From a checkpoint of a small image super-resolution model.
Model: 32-pixel images, activation gelu, widths [64, 64, 128, 256].
Training: 12400 steps, batches of 384.
Rows from block 17, named by matrix and row number. Rows with one number belong to one channel. Each number is 128 + 32 x the weight over its row's rms, rounded and kept within 0 to 255. All counts start at 0. Numbers have three digits each. After the name is the row's rms in percent of the matrix's.
# convs1: first pointwise conv (model.decb.1.0.convs.1.weight, 64x128x1x1), inputs 0-127
# convs3: second pointwise conv (model.decb.1.0.convs.3.weight, 64x64x1x1, transposed), outputs 0-63
convs1.1 100:094118125101070093111093147157155177141116130126137117160188093177201191137126127154160104012145070105094143133118163130101123145016125168092126097077149097071160103122142129130110084155091153110199120074127139129124119097132141117125160138168152131138101092112167153105099140129144123166147128170134131092105123134118089132149138134138162124118165031145106146141148178075123125115121
convs1.2 094:162100080136143099132176145103101117148189124185149092146173091119134163153166141139152143108152128136084132152137154100101139140130117206162156139113127146079166103126100162090141095123154136122148171163062174002116155168142128130097145168140128122129171098121100095140172105135140060133117134132164144161163123129164131170057130088216140122090151083082174084132114132117144179125151
convs1.3 080:114124076144110187159103079157114135149092255106153080126163139087140107062122171102139137151149127160144109120105108145167147106068114165123197147135141093060120108182164164118119106130108079169129179120089142118173166132094145083108125088108105117124135151127172133125127193120113131133086111118078122143134131111126124127137140149145074125123162081128148124117140091141134169162053
convs1.4 108:130125127198185132107158079164059121163164197181138170138169106129127156137124095141150089181142130158119167110121104245133136111088110097166131109048132083183150155140086177084108118106095123144080102123126133134107156116105139117137148082139125129112125102131125128131146114150125144133104112115083149113136149111084156139110152114120100144000159110193117153134093085110146129098122
convs1.5 101:149182107144138117117123145094106080101132146130148115197133070124079085088090134133110070116159122049102085202079165092059110111084157067144133114126107147148124162051097177040115159077092051122144123066134125107118156125159103144119107098149128156162120131128100150111085135111116134189118122153138137122143147138125174106123130124174132162097171121159081144114103144164170103135155
convs1.6 096:147122135097182150043103155165158167118078126104126179161139092102112127108056117140143120141146069107130066137131120097098119189058120196157125151172140135119128146131176132128154188097151180145141094205118138090137139113122124095110174112112111151159155202160174112138104081166141104066168103134127168054129109103099129138074084133093088135142123157145137103146118114149173084120139
convs1.7 113:160131172133164086147192142089064123124108153124173099130110114160098163122170090139157199126129171152091050104131112106204138136150157084150165182095143109088151093118109144121049123145089110172159125160086101193132189098149138132157075115105141125112084111094135141135176145103097159071106122115115120150080128123109117098148114146089143111119190216107129138144145175174099124117138
convs1.8 099:142105187145070125085135151102115139131107111103182064081111111143126065130121107064150128114101131112035195142088149144135202128131101106178164175090092076124095118187137118124114131102112171150121087118154135112109134093157157091096163116118119137113123192127101140165110105141081152178151126147173114103132105041137099152098111154118111166098128126107109104062131167181089177098117
convs1.9 107:131136150098121119124134124155109146084087038096153067126126125134132074114146133143166144113120126110140082109132101119107114042090111097096145182049130083063093118076131196094068061133084255117095121150148148128143124153135095113135100102066122118120112144114097125142107129124118125072147127113200129122146129105134102157115076096116123186139124139113129106115118116118096123141164
convs1.10 094:142090203179122100112154137134168141167138178128176149102114087120129176156168152157117117169160116159157101137097077087193105152087193087175144167131133142105108147174117167117129090127226138130154188127130124124122036155159150108065124173113111170124134155116142174140119129129111113104105135116167155109119178178154157137038172116093088123103145121091137078138126121123119131159115
convs1.11 096:028138117153137096096129137139056108125112098187156099149164095122169132082054192117105121158114208163062078110123065155130111177118113090186104130132112114081206103144107090164110142150124138137136118106123137102132133108100136106078112118134133112185140156113119146102138180107183100138113175141081127102111147121158124099118164170133078144166191115140167123151157151141132073141149
convs1.12 095:150045135117121105174083110032089150078196169229147165122126056060148132106095085122217171056158130098141155116160086123071172116108113090198146130170119108170156154171148132137129141118088166133136151149088109125109109105114108165125110145141144132119140115129123136116147142132135145121098091118079145118118138088099155112145131101141152121127146109118155119155123120130103150200148
convs1.13 105:089126131140169112099113126158127206170165109125205099091147124161110069125175106169153170069140189098228095117128123120113121104186088105134124134194073085103030099110156171136106120096194054111115144144157135138142099133110126116129151124148113158112141155167113097152099090135093131141183132113123118101199139111129124136148133122123124136150104191117143077123126141145117142130082
convs1.14 106:150162130158112167069117092093131193090146074133101097124133113117200076117144098143182119154147182142136116101155209118094126141241091111180137083092104120085208188068156146117162116115155180098144126117185143114116126127179110109143110124112134127107080160134147119144137176154126134144125152160118173100112158126115109128115115133128112177135140069093107134060105174144121157132145
convs1.15 099:142114134130164094123147105102080160138149178214111060175139102166173144029121099041142113169102129115136118148116095086080125119064113114156112156139166156127095143098070141202159076111162160164123166096144141097143139162164159142071130169129122182131098116153136116135135102108140076094114136166158131128139205115098160145094152091124125126161137141119116161157077159090135143117161
convs3.1 090:143079187150182211116164141124168139144129093134112150134136160135120095152115130154110051111143143151096110159131127129140101148127182069098147101155165116114121126067127090077200162080093140
convs3.2 094:172061103136093154168118140130133121143126061108154183082115134078095077122096107121098103119122128093092137071182100086152140103113123129144127146133081105106162144082093191127165101192142177
convs3.3 090:098114086145173074112095127110081118114105151091146110113121116133156132047141108117149096187084114159082106160161086122108124150115110174120057124153089139161090104097154143135082155202072134
convs3.4 105:069105165110168132107169121131168142145095105116128142156143201129097082122115126088103115140115165102143124158162071127105126133101135099155079160186177020094135096088179143141091124126137117
convs3.5 105:115127127200152151125181113115203206146151134111116121145104092166189140083149131169138118110105142099170051156126136135066129110138188097140151160119107137126115162123114100088121064131146158
convs3.6 075:126167169138147144152113095072135123134109152139100119166129073123176117130108171178179074150097127088068166111147081178082149125161149099078086126183094183088132120098166113160147099144143155
convs3.7 132:133120163067121151131175080127161125113153111125122137099069105080091138135123099104162090082121091081102117100112107089105099128161141112068101114120116170067052094109073139165145106060112114
convs3.8 091:126147045101122121149048112147113091133076158128124098135111154151163085095172136143089155143083137105190113110173089139072172117153094114166123099074101177167162082130133118154101153146131125
convs3.9 115:118123182055121141120146145157110089155108107133148112127174133131150113112151112111080068087142123064150133065129108094118149084102124139146137115182200159105161151075087098114174192134082136
convs3.10 078:126186084105097087123075095135139141115113147141078118195119128104147143103149144122156132183102137171157098169139120174107135102161149133113135144046088082169136141107128122151063047156163103
convs3.11 081:139112188090116069112127153155131130109139117130115099103156061140139144148124178076133157116168131097102170134169139158104102150139103134093144163138108153146151136123129188211039125131051152
convs3.12 110:109113110152118102148095144122111181158138118139101124140133140057103192148119111130059105176168190154124119092113074087083141105155117152152112114184135195193102142132108090101133116080161086
convs3.13 121:160162128132142115149112051169112152064145123114182124150100125129161078107149130075114098107130145122109194110129126112166105165183137108120140191153113103158204140121054127084108168148115095
convs3.14 105:128180141127148033131131099154118037155153115137122082095142092118155145095103121094113142111184150147102133101145081147134154111117071150130165093137127176109152143164097147137177142051166146
convs3.15 082:152081088109119101069144142126182086145180101144215126115166167171160137154102108053101143092141113113138108100161098099118173132118079100168083131137128132172149057128152092117115109136130147