config = dict(
    train_examples=50862,
    color_jitter=0.2,
    task='super_resolution',
    loss='l1',
    arch='unet',
    init='orthogonal',
    max_precond_dim=1024,
    max_grad_norm=0.5,
    batch_size=384,
)
Rows from block 6 of a small image super-resolution model, named by matrix and row number. Rows with one number belong to one channel. Each number is 128 + 32 x the weight over its row's rms, rounded and kept within 0 to 255. All counts start at 0. Numbers have three digits each.
Before each channel's rows are labels from the 100 images, of 14848, where the channel reaches its highest value: "colour at peak" is the nearest of a few named colours to the mean colour under the peak; "responds to" is what is common among them. Only what is clearly more common there than usual is listed. The data: aerial photos of the United States (SatlasPretrain).
# convs1: first pointwise conv (model.enc.2.0.convs.1.weight, 128x128x1x1), inputs 0-127
# convs3: second pointwise conv (model.enc.2.0.convs.3.weight, 128x128x1x1, transposed), outputs 0-127

colour at peak: pink
responds to: building
convs1.86:110123134124110129172103148166093134167190167110124155151171133049144159153080124141142147145198122122135085185194058110163109182112119099153134140122183084084132112154039176106131165147108164171140130135118148185158159148115087126108144156156118059095112125120147114118130136119165118189134148094137188138091113118140102072068129086125120111049139075133123113127148129113118163172123
convs3.86:108170130135223118134152103112074136126132132115120201112149110152183120161164144119115114147104128115153114142091139124146138093153105068080070077108104093137126107150137113115106131114110116195163117098124143110074124117110150176106073071036208117152098107100184140116142092156131164101166114097057154117140143115125166127140126104131146148126147097109169178085121071044118112141179

colour at peak: brown
responds to: building
convs1.2:108097178114090101001126113132143135201110142152157178106145115127131113104135138123092146098125078182181130110138101160109096099124115078119140127115129131097130173167170045145131131149173152169071110108101145093142148113166098098140183081109158120142154117104122139119181137106069129147067123139122104142137148122126065131136159129201058150147090116103136068140118102110170141186137
convs3.2:129091171151105084088118142156121159097143153087125160151102189134155168206163120092137176163145106069134123138139113110105116186151151172160120122203159107151080161133114108134126165131130130139162142113135102087118112148164056111093080178121211128131180103087121096155160164157132105124126190162157125086112132094141174184045133162117097126117162147083114109105173107103161177125103

colour at peak: pink
responds to: building
convs1.77:104096112109140149113135088099115130120150148091106113081124167107138166129147088128170119147083168095151174177070093087138136138098157197128161119138136111158076160138096078065137136089144120143137073117106165162105197091091151085178107104094065092161118145135100100102128137152124135127171066126103131211127130158086110046100097101115193184117106129109124166124109071117090130088105
convs3.77:164124126091152187137130152139119116111121137161083115145101081132154098120113120096112175144172122124147160146116128141102104200180141153127229127131101143146143076152160103096158136091124117108115095150137101139126122109140133143119156126136104126115074043155142122028094065139184118106165117087141132000108153112142121160126147142176162146122102128131117132074118132185141135075148

colour at peak: pink
responds to: building
convs1.94:050135105098125153119079154148134100103117141159086163100119146135112129161126077102111123135145163137117100064067136143135066130116140149170057118140132106150118110122147158132148161109104127115112120110157127132089168181079109132102130119064091122166105075105171148083055151123142146136116121083128127132156083119203107137202113156024094103176121145161166098103120187106135100058148
convs3.94:111194065131165167102149097189118138077128106124105134134155138133143170114102203111131147075152117165154124127115085177143121210142115100132147136133125146149145134142094104113091126156136124188149120103151123148152093107109080109141089089164058112074083119103183131145123068119124074188116144211140141177193123211125156169144106113124103125149150095146124114118156128150188089091134

colour at peak: pink
responds to: building
convs1.127:142108172116087131121156078135095154091150119126102101144073162070186119104120091154140076104115139126098138134179135128153097144125117147126115131106120086137162123090134156182117088139180191044057142106053114126164137129123103111158112134067109161113111124126050144144093137146129168128084139206112123125104094106118093133100114081133123081123071051150160186166110131128158145147197
convs3.127:153135121129074152102118125137125118106125115175142158038185163128121120086138143098112178119171132203134120205185162136165113164139133114128112129162157124100169157084114138133117095107154143115112145178075114139142078190138114127145154087138182131126110109095040161132237148109114137120107083126127157147167154109126140135220166086133080103157149133124143106180140138127159130170106

colour at peak: grey
responds to: building
convs1.119:088071132134116090139133197126096116106154066119134108121114143149100102141164135116143139155150148127166171149153132088131155101087116113137190044119083135151152151179140052144113142129144135179147122107135098084195074147111199133129062160148146139154119068170112078156125123102119118131144146142132221066107092178109093133107131115096123124146092100115115099120062088201133162131125
convs3.119:096121119100131116171123153133127112150175153097098105102105137135123085143113097161097202111124114113145093128075125111068111128143162146100172178159101077156066126149119139143095133147167083126128086085119111125143107094167065132124171132073131218105174109149176128088134163126106088121120170197079074155109140103155100111195155122144074132076192098136161120083161094132185155153139

colour at peak: pink
responds to: building
convs1.27:170116081110159192107128138173130134142166034124148119141165117112100174153043156106102079147093067127082101126103177047126143148148125125104134103124122148145097112199133123117074108140122133205110126107117165172148095118140159098127170127140170105123046084110130119123160141146111132166112191121088133137117125123122066115163116127130140110109087145114208098141142127154128107182067
convs3.27:091101184168155203154108138114163136090130090131132106144119174131154168139206090144140126081088106087100146165128131097152102120109118152112105134174061096117145101166160127115145133164190159138128192126142124099123181136119203164183127104152103097121121039084118151135152110120120137075117132128113164126099151171140166103137108153123060129044177141138149147124134062106090153073135