config.yaml
loss: "l1"
hidden_act: "gelu"
beta1: 0.95
Rows from block 12, named by matrix and row number. Rows with one number belong to one channel. Each number is 200 + 20 x the weight over its row's rms, rounded and kept within 0 to 999. All counts start at 0. After the name is the row's rms in percent of the matrix's.
# convs1: first pointwise conv (model.mid.2.convs.1.weight, 256x256x1x1), inputs 172-255
# convs3: second pointwise conv (model.mid.2.convs.3.weight, 256x256x1x1, transposed), outputs 172-255
convs1.24,066,190,210,156,194,197,212,169,206,194,164,206,199,161,171,202,203,230,205,213,204,232,184,227,178,182,160,205,210,189,231,178,217,219,178,213,221,217,190,220,201,187,177,176,179,218,199,188,185,191,208,158,187,164,171,196,199,193,226,210,198,201,167,204,175,200,198,208,198,199,179,230,193,243,177,172,214,222,203,163,178,215,201,178,212
convs3.24,097,211,227,166,179,179,193,193,168,207,177,203,205,182,172,210,246,209,211,237,263,207,215,232,167,204,213,181,247,184,189,182,177,207,195,180,183,257,180,177,209,192,199,211,177,213,189,193,211,173,195,176,191,190,221,221,194,203,199,208,193,147,177,205,206,243,205,204,167,196,219,186,199,215,196,216,213,215,203,193,209,217,203,200,214
convs1.25,101,236,204,174,174,195,184,216,201,213,199,187,214,189,216,184,176,202,220,203,206,228,211,240,180,196,183,223,226,177,217,195,215,201,211,216,197,232,239,189,235,185,224,250,194,227,216,226,173,173,219,196,178,189,230,208,173,203,205,205,168,229,181,213,203,156,211,194,204,190,209,191,183,264,202,164,190,201,206,207,226,171,203,178,215
convs3.25,107,205,185,196,199,156,215,223,196,200,203,164,185,177,201,234,210,201,182,194,195,182,216,219,213,216,187,182,192,180,234,199,203,211,197,183,185,162,216,196,203,230,206,222,190,196,204,206,191,217,199,195,210,217,182,199,209,210,197,181,206,235,194,208,197,186,156,203,203,180,180,211,230,203,193,166,190,207,214,175,196,213,202,241,191
convs1.26,091,205,188,183,199,211,169,207,228,207,198,202,190,198,217,214,185,158,222,199,159,179,239,197,276,228,177,198,199,232,194,219,175,193,211,202,207,196,229,199,187,210,198,198,197,216,205,196,201,199,229,187,183,199,214,181,206,225,226,204,209,195,201,196,207,184,195,209,196,191,187,199,238,152,181,202,193,213,195,179,189,160,173,188,156
convs3.26,082,218,154,218,176,199,198,187,176,199,166,229,193,216,179,210,176,206,181,200,195,154,207,202,253,231,216,170,179,189,213,185,169,223,194,190,216,210,208,185,184,206,201,213,189,214,234,191,190,232,199,217,210,185,237,194,173,154,185,189,221,205,181,191,197,190,209,207,166,188,210,199,202,192,198,221,197,178,211,255,190,211,208,199,203
convs1.27,079,173,182,222,238,217,199,219,198,195,160,219,159,185,179,202,195,202,230,176,196,206,189,198,150,202,182,194,216,210,198,187,162,203,199,217,192,232,184,177,224,223,200,185,202,176,200,192,194,152,187,200,166,201,156,180,222,200,209,205,194,233,207,198,199,209,189,207,200,198,185,189,215,229,200,211,209,196,192,191,224,185,196,203,203
convs3.27,098,180,212,202,197,223,166,212,238,176,215,181,218,227,221,171,152,202,191,200,209,205,196,167,155,179,194,182,221,183,203,178,179,194,245,219,175,220,181,192,192,206,210,212,230,204,195,229,199,191,234,210,214,204,219,186,199,192,208,181,188,168,188,205,170,181,191,230,266,179,225,190,161,217,165,210,178,193,222,238,167,157,177,152,211
convs1.28,092,185,182,200,233,198,220,213,207,229,203,199,190,195,177,200,179,192,210,184,186,230,220,186,182,156,196,225,202,216,184,222,236,189,199,181,195,193,175,196,193,213,229,175,211,216,220,197,213,190,194,174,174,211,182,192,226,194,165,190,208,177,205,191,194,240,221,179,173,199,234,169,227,214,205,222,199,172,242,186,214,187,189,210,193
convs3.28,103,205,202,194,191,182,225,176,222,198,175,224,183,195,196,211,230,242,181,207,184,217,229,209,188,173,220,213,167,211,182,181,209,208,193,192,188,213,207,184,215,215,217,198,234,197,166,195,198,230,198,196,206,182,159,231,193,201,182,194,169,194,210,230,225,264,202,209,195,184,209,195,180,188,197,190,196,213,202,192,170,196,216,199,196
convs1.29,105,212,191,158,197,212,219,198,173,166,221,189,214,197,201,182,202,172,186,235,170,209,194,180,237,224,210,207,202,200,188,115,182,161,191,197,193,198,252,183,242,204,204,198,178,201,174,186,218,250,189,217,200,186,206,176,228,234,214,209,195,232,198,211,194,182,202,180,210,188,174,192,189,196,197,214,219,220,167,217,205,204,188,213,224
convs3.29,104,234,199,175,191,203,202,187,191,160,230,214,218,214,193,185,183,201,204,209,165,155,180,161,235,230,167,200,203,184,185,222,204,205,171,219,221,195,158,188,178,198,233,224,207,198,209,214,228,240,214,225,222,205,196,208,232,220,192,202,210,216,207,215,170,183,265,193,168,210,192,257,206,160,186,205,173,172,212,212,180,199,199,230,179
convs1.30,109,175,182,206,195,192,201,225,191,197,193,195,229,204,204,226,189,179,186,199,174,180,208,185,193,177,201,187,183,218,199,198,197,225,190,208,209,228,211,207,186,186,197,217,193,221,218,194,258,245,185,205,204,174,204,150,208,232,229,191,202,176,187,191,197,165,194,192,221,203,152,203,177,185,201,198,201,211,204,183,189,205,200,201,199
convs3.30,120,235,179,209,213,217,224,236,202,221,201,210,192,165,201,238,239,223,189,230,240,215,176,232,188,195,185,207,186,151,183,210,224,200,209,204,229,177,204,192,218,212,186,191,192,224,199,190,228,216,200,229,225,218,216,200,230,186,215,208,193,183,221,219,185,202,176,194,178,204,151,230,183,203,220,222,195,178,219,190,170,205,230,203,164
convs1.31,128,186,221,230,213,189,210,213,188,193,180,235,210,197,173,189,216,188,202,189,210,189,219,202,149,212,235,197,200,183,200,162,195,204,194,195,192,194,233,202,166,179,233,166,198,188,200,207,184,224,202,196,213,172,220,197,208,200,197,229,185,217,231,212,208,198,206,172,220,170,208,186,238,218,185,192,198,218,211,192,194,208,192,200,232
convs3.31,134,155,214,177,200,178,152,182,220,149,185,170,209,230,200,183,171,250,184,235,220,202,190,163,209,184,200,238,218,193,212,189,195,185,218,230,204,162,202,197,182,192,192,231,221,231,196,201,214,205,194,193,210,194,208,185,228,194,222,254,206,217,209,200,177,197,174,198,192,187,170,211,183,185,223,211,199,192,192,218,187,216,196,195,227
convs1.32,088,186,185,196,163,189,213,187,208,200,216,205,200,209,209,210,207,190,194,172,186,240,216,165,169,169,202,208,195,176,200,218,251,188,197,197,173,188,242,185,197,181,164,207,189,186,179,190,163,220,210,218,209,221,208,216,203,172,188,212,171,198,228,190,188,206,227,220,226,203,202,199,210,211,203,181,209,213,189,200,201,218,193,229,245
convs3.32,075,201,187,176,211,185,176,194,201,198,212,194,195,241,221,136,185,227,197,206,223,215,191,205,184,184,213,198,195,187,152,200,223,226,183,216,212,179,170,233,193,181,207,208,220,171,206,242,225,160,179,184,172,219,185,161,220,220,157,197,219,213,170,197,197,172,187,223,194,206,189,195,209,198,175,225,175,211,184,206,179,211,200,185,233