From a checkpoint of a small image super-resolution model.
Training: soap at rate 0.0027, 12400 steps, batches of 384.
Rows from block 13, named by matrix and row number. Each number is 128 + 32 x the weight over its row's rms, rounded and kept within 0 to 255. All counts start at 0. Numbers have three digits each. After the name is the row's rms in percent of the matrix's.
# convs2: second depthwise 3x3 conv (model.decb.0.0.convs.2.weight, 128x1x3x3, trained with AdamW), a 3x3 kernel
convs2.0 096:139162129164188176145123148
convs2.1 096:104100105106073099101092097
convs2.2 101:138094139092055097129111122
convs2.3 109:131121127109037117131107131
convs2.4 130:130116127095044107130105133
convs2.5 086:125156129140202167133162138
convs2.6 092:122148079108069152139087121
convs2.7 125:130140130145214158127148137
convs2.8 079:119080115150197143097115133
convs2.9 092:104088105081093100112083122
convs2.10 120:118109132107043103128111117
convs2.11 087:121121115117221120125124116
convs2.12 072:143121144099049126160144143
convs2.13 084:133114131112037121132107129
convs2.14 098:127086128124063134139183135
convs2.15 105:135155129156214120126113126
convs2.16 089:132103130180195144138104149
convs2.17 105:127165125156199153138159143
convs2.18 082:109123107092200119116087120
convs2.19 085:133045114117084126125134125
convs2.20 081:137111135107044095130113134
convs2.21 077:140174149154178164156163125
convs2.22 109:134131144111077140156191161
convs2.23 090:155138167161136187145165150
convs2.24 078:103113112062185147129134118
convs2.25 108:126142115148214156120143123
convs2.26 087:132144136161210159139132124
convs2.27 090:129144116144203150090106104
convs2.28 073:121130096082190112106093115
convs2.29 093:147099173145100070115109096
convs2.30 090:124143126171211126131144124
convs2.31 105:114153118162206153117146124
convs2.32 105:135139123133189116149196138
convs2.33 069:131132130170200156107158136
convs2.34 078:127167145143189180137151138
convs2.35 091:117101134122053079121115134
convs2.36 126:146083070126090085141122120
convs2.37 084:139132126147044152138159126
convs2.38 140:126166128179180168143150140
convs2.39 111:150151112128191172110165108
convs2.40 095:124118131138222123127132133
convs2.41 160:144165153135182174141169124
convs2.42 130:133114131102038124125137122
convs2.43 114:123101117089064080127111114
convs2.44 107:132133124103059072135104124
convs2.45 131:135156142146182195127141115
convs2.46 116:134099136110047096131109128
convs2.47 097:117122121143168053123096106
convs2.48 089:112127141051132083107108120
convs2.49 092:133094129114046118123097130
convs2.50 100:113140131101042109138115123
convs2.51 089:111080134140190081109130122
convs2.52 119:116152133146211157145140122
convs2.53 080:126106123101045105125105122
convs2.54 081:129145140058152088092132109
convs2.55 167:155179136158188154138142146
convs2.56 067:122130126152210144130169131
convs2.57 079:135141129140218142141145136
convs2.58 125:121118120131040100113114121
convs2.59 174:091111111076085099110093109
convs2.60 082:144116123115037122140120122
convs2.61 076:113151119091190165116167119
convs2.62 093:132139122134222119126126125
convs2.63 094:116097154114056133144106093
convs2.64 103:170101132120066088157115113
convs2.65 082:133146120148216144117145130
convs2.66 082:127154123164188179129160127
convs2.67 112:133141116153210162118137144
convs2.68 088:131158145149116169133199155
convs2.69 087:135120122105215119140155128
convs2.70 080:127128115145210157111156132
convs2.71 090:102075122104070117118106097
convs2.72 097:112078093098099087116088122
convs2.73 114:146164121117053162148121139
convs2.74 099:130118140136034126125138132
convs2.75 088:116102116105064081118094118
convs2.76 119:128110117126043088127123126
convs2.77 099:117106116109053087116104117
convs2.78 098:131126114104040107115132139
convs2.79 155:169179141181129106158148135
convs2.80 074:121125121139129161122049088
convs2.81 083:127110145138042123138104147
convs2.82 100:120103136115056088119093115
convs2.83 085:127142179152187122143173130
convs2.84 091:163074135117137142146187101
convs2.85 101:134144148142209153143157128
convs2.86 076:124086132131068102162168148
convs2.87 074:112118124119044100122100118
convs2.88 104:128143131132218156129135132
convs2.89 105:138132147132215157145137131
convs2.90 080:144125123152084130120048134
convs2.91 081:126064146126087162132171122
convs2.92 102:123122126113219121131105120
convs2.93 094:125092124099074145119066121
convs2.94 105:110093128083068122131085137
convs2.95 073:135147133150206157140163131
convs2.96 066:115098093083120068120100107
convs2.97 090:126168140156190159133163153
convs2.98 089:115120125101038122123125120
convs2.99 096:141124130148038119128149131
convs2.100 141:105091103095070101117097109
convs2.101 078:126121139139189187124167136
convs2.102 102:117092154118085175127088165
convs2.103 107:123121105133057132129068127
convs2.104 112:150122140131216150144129135
convs2.105 081:111112112081078072118105122
convs2.106 141:115090101108069095117090111
convs2.107 089:099077105074172125126110116
convs2.108 088:115078139110078123144184115
convs2.109 080:146113144153115065113084090
convs2.110 101:118090111093056119115112105
convs2.111 110:124181146118190157156123147
convs2.112 101:148166141171175140106088098
convs2.113 094:118122130117220139130115141
convs2.114 080:152146119128211138122163136
convs2.115 109:133146142159200154140164149
convs2.116 114:134124129089044148128132120
convs2.117 072:126159138174181166134168143
convs2.118 089:140108129207103156125120158
convs2.119 080:131126129129040094130109131
convs2.120 116:128117129116037108136115132
convs2.121 086:112173124092118172121069132
convs2.122 086:134120130114034134133129129
convs2.123 148:133165119150207145139150120
convs2.124 095:133128133140049078132119144
convs2.125 093:127143129148218145134142130
convs2.126 124:120157142151190155156174113
convs2.127 075:126109128127049079123122135