Weights of a small image super-resolution model.
Model: 3.11M parameters, 32-pixel images, activation gelu.
Rows from block 6 of a small image super-resolution model, named by matrix and row number. Rows with one number belong to one channel. Each number is 128 + 32 x the weight over its row's rms, rounded and kept within 0 to 255. All counts start at 0. Numbers have three digits each. After the name is the row's rms in percent of the matrix's.
After each channel's rows are labels from the 100 images, of 14848, where the channel reaches its highest value: "patch colour" is the nearest of a few named colours to the mean colour under the peak. Only what is clearly more common there than usual is listed. The data: aerial photos of the United States (SatlasPretrain). In brackets: how many of the 100, against the usual share in percent.
# convs1: first pointwise conv (model.enc.2.0.convs.1.weight, 128x128x1x1), inputs 0-127
# convs3: second pointwise conv (model.enc.2.0.convs.3.weight, 128x128x1x1, transposed), outputs 0-127

convs1.68 092:127157148143157065151181132136107213141169129183148118102104098055164121127103102134180116106116084161132173146109140175145118180124125172088182132127122169073151174134193161102127111118088148117168140175173153138118114122046103079123061149103126102083110119084159137148118183094084106133128176086142143119099150122103115151169152149118146111113081135178129166118163200151159131150144
convs3.68 091:191140145153172176152100174134149151110166100105138136144173071188118158099132118121112127171116147122117098141124107164125158156124145159129069116194180209093173128122099119126102140137139169104152169124074095139147107148078149180150138129104136130241085175131174108127113124123169118121137119104146095145137153084160173202168158115163117104137096149116054132048139113105101121118146
patch colour: pink (38 vs 5.2)

convs1.45 091:124105139125120118057152143115113084112152097127109122138175159130129145120110151065106110153124181119163124179151139105224114107093071155094155111104128147081091133107168073122155117150098108085126129200190140096112143146154124122141104089108113162189184118108161142139161105127077147120079150116138161097132154164126155080103144133126073192159128124111154131067185104105234094151141
convs3.45 095:160176113135154175152055126082163077133109135153115157119108144130143161101181123126167060184151102095142094081172124141146161105141123115119163143083101170119120122092166121168129074163162086126136120142143111132181125155050141080140119103131155127239126138060186114170135101154155109098129109122155103128200161123155135161140157110077157147158116117136128179060132126096138129154079
patch colour: brown (67 vs 36.4)

convs1.79 102:104094145106113137133103125112122178127112201123115186122035145139153132112154099133152114145028101145134090123120125073094074110117140120128125199108152113095117165137058109156062102116197145087081148099150136093116126118120123101144133138142064151150124124111117104151136198145178189116116104111107101114152118165103145105131070130092114024167154091113128119095109159149163157131151
convs3.79 096:147117200153094209110164139137121107152116115156114162094078153102114119123181137095154193143133095139134115123160125167115091163128156181177095093092127164158102184177172131100112080118125157127109105181130083138159100142117175093102094114144165092159142153120104209126183115146149150064173093130121134100105156189127132076136168130126118127155120076123135171169098063104190092102107
patch colour: pink (33 vs 5.2)

convs1.13 101:082123098145115145108128127111091150127126138114109130137138127166122155116094076089158100116211125106138132087100128185133142155130157152120129149167151110152060097150080097062069096132141113102130120110139116114075110122092134087128119130085062152078096113124111184143095112090125073160044134162193139121174121187041154095117126095130119052139124176117087170178187137131150124144149
convs3.13 100:147071114148131179180165106137159170055114188168130143086151136085067140129150131086129089143156169098158143117098133144139131111118150127068154096122167124077096107187129102124140134161136123140126157107111158099121139101108183128148123181132166120171138209058182123194156171140125213107119137105159090065152142117155125107088082087117104125111133082146147130089117081124116103074158
patch colour: pink (27 vs 5.2)

convs1.24 105:120168117152125168153126142104089101040119188160134131109172115182113147139153150130102088113238070131146131098112168209096171109140071150108167180076119159098122066114115142114133160079148084158172161153128109113091107128147136126111131170128112139139093110108142120125154118119158080103119118080123121099115108084178082149068117099115099105183083141119166141064084144138106124095150
convs3.24 094:142066077087140109148101126133179101116151141133134155144193155120153154104153182100146139100107117131195191140112138162134143141149056128129173217073128130141158119104090124142134159153130126153152176073156150154129169144116133141116119067185138152132168121114099183152175116115000110118128101123165094076134128122115103144100106092134149143166114141096148150165098122137132179108141
patch colour: pink (27 vs 5.2)

convs1.31 100:081119139150152100189126097075159166112136078141160126095137093116140132142117085187164118150140064158145119127199090132101132134138116107150119135050095107093129160176173190118163192165112155127134147086168089166143111142084098169156091196144141133045184103118142138090110147077131117150092157119129154147083151135141138100120111102110110163157123091163106164160143138085086093201151
convs3.31 109:115105093127120139203095122105083113141169129155146126145121054134139064155172094088110141121132123174121102154086141121130145176120119124113145092142155131154117134183159135169207102155144091140154169145060131105123182130188137164143128139138188112202164044136152126164156199151093178157093169166116126135177097101072183154095114144121115069129107133155121125143134166106144128097091
patch colour: brown (61 vs 36.4)

convs1.29 103:159101112169186135161142141108110128140098145154179165169092093167171143124123133105151082139117173119071099105126135161122056134219130126173117152139190113149134185149111159130118120091095161057142171169124124145168152130163137115110157097127115133255160119106199125111093113154124105080145132112117119125119145164153097126143082138136160139111140158132194163196128155079116159119131
convs3.29 103:148141170106148112098123166132091121116132140100118092192133162177095136158158157114136113113144117085083103093098154103059072096112094138165135059095067130105124076062121185098111121122132123117153113082114057117075096180077092113133134116123111142078145143059116075105097179148146160147106182114183094142175165158150137065174175137111087093134105094125151134078141120159124145125128
patch colour: brown (67 vs 36.4)

convs1.74 094:129151131132144161126181116168129095113090097069109110063135155134162134118161198157139142164110126153147172173131137096173135169131122124117160150124196135076068158153097153104117109094135136152164029171102089088174162145118115104161142163174084108138156118207104119081061139154164073120131108114136135104087142131105112198155115142069146119079147114082141109150106106127085139114085
convs3.74 107:098150158146151185111125151154134138189132152145084141156115088128144166109122123110143110140089127106162132091129077131165074178102164131088127131113092140161065129145135139073152104133155108144108113116126118122139165110157127120151095085150146076166105064122216150120090099176170155135186126195109164098198128154100188164146126100155206036094076156140127148182097123115136098138124
patch colour: pink (40 vs 5.2)

convs1.36 100:108135164152094134131149148103075095151114147083099137122144119136111124121123144128119125126146119132105109107126108163150107186134147080195075144160068133113165178145142101142163117148190089126193100105155078185067128142102132124072131146157141172159154117159152157101169147137137058094125173150112074176066166063198143138205134173095117152103108081135142115136064185120166118106127
convs3.36 101:075160096118072115176159152167198148082155142148054099102159157104200175143141152133153097109133064119109157114164103107168143150079092156150118211096167132059080145099142159117108120129157140051120157137106137091142119129084086141153165153114099105130134115104132162094147138121102082144077125103119101099067114182129149090135134136083101168091151107137103116126108101195140114170146
patch colour: pink (33 vs 5.2)

convs1.0 100:174125163201132145128131091063102166118074139111109132116132177119157144096098096098117082125156123092081086107137138148137141124138162137173099114105174087113159125102178121185174037134141156163146132161115105118123137124098157144134121126088077145099150083148166095030130141078111138129139174107043090162094113081115123129134086136120123024139111120129174152154121100093097136106144
convs3.0 107:111064149157092138132149119137168151095132126053116132159140108066152065114104190130129098093139159154135103134127130082156128135136081066148144163134119106179141156134090116127108048110155126104159090124151115104089125128123153122134171164160110108110109118041182128127165171097126141118142082144085101118216103143141105149120090122117076134049166111119121078191108072184148104086126
patch colour: pink (43 vs 5.2)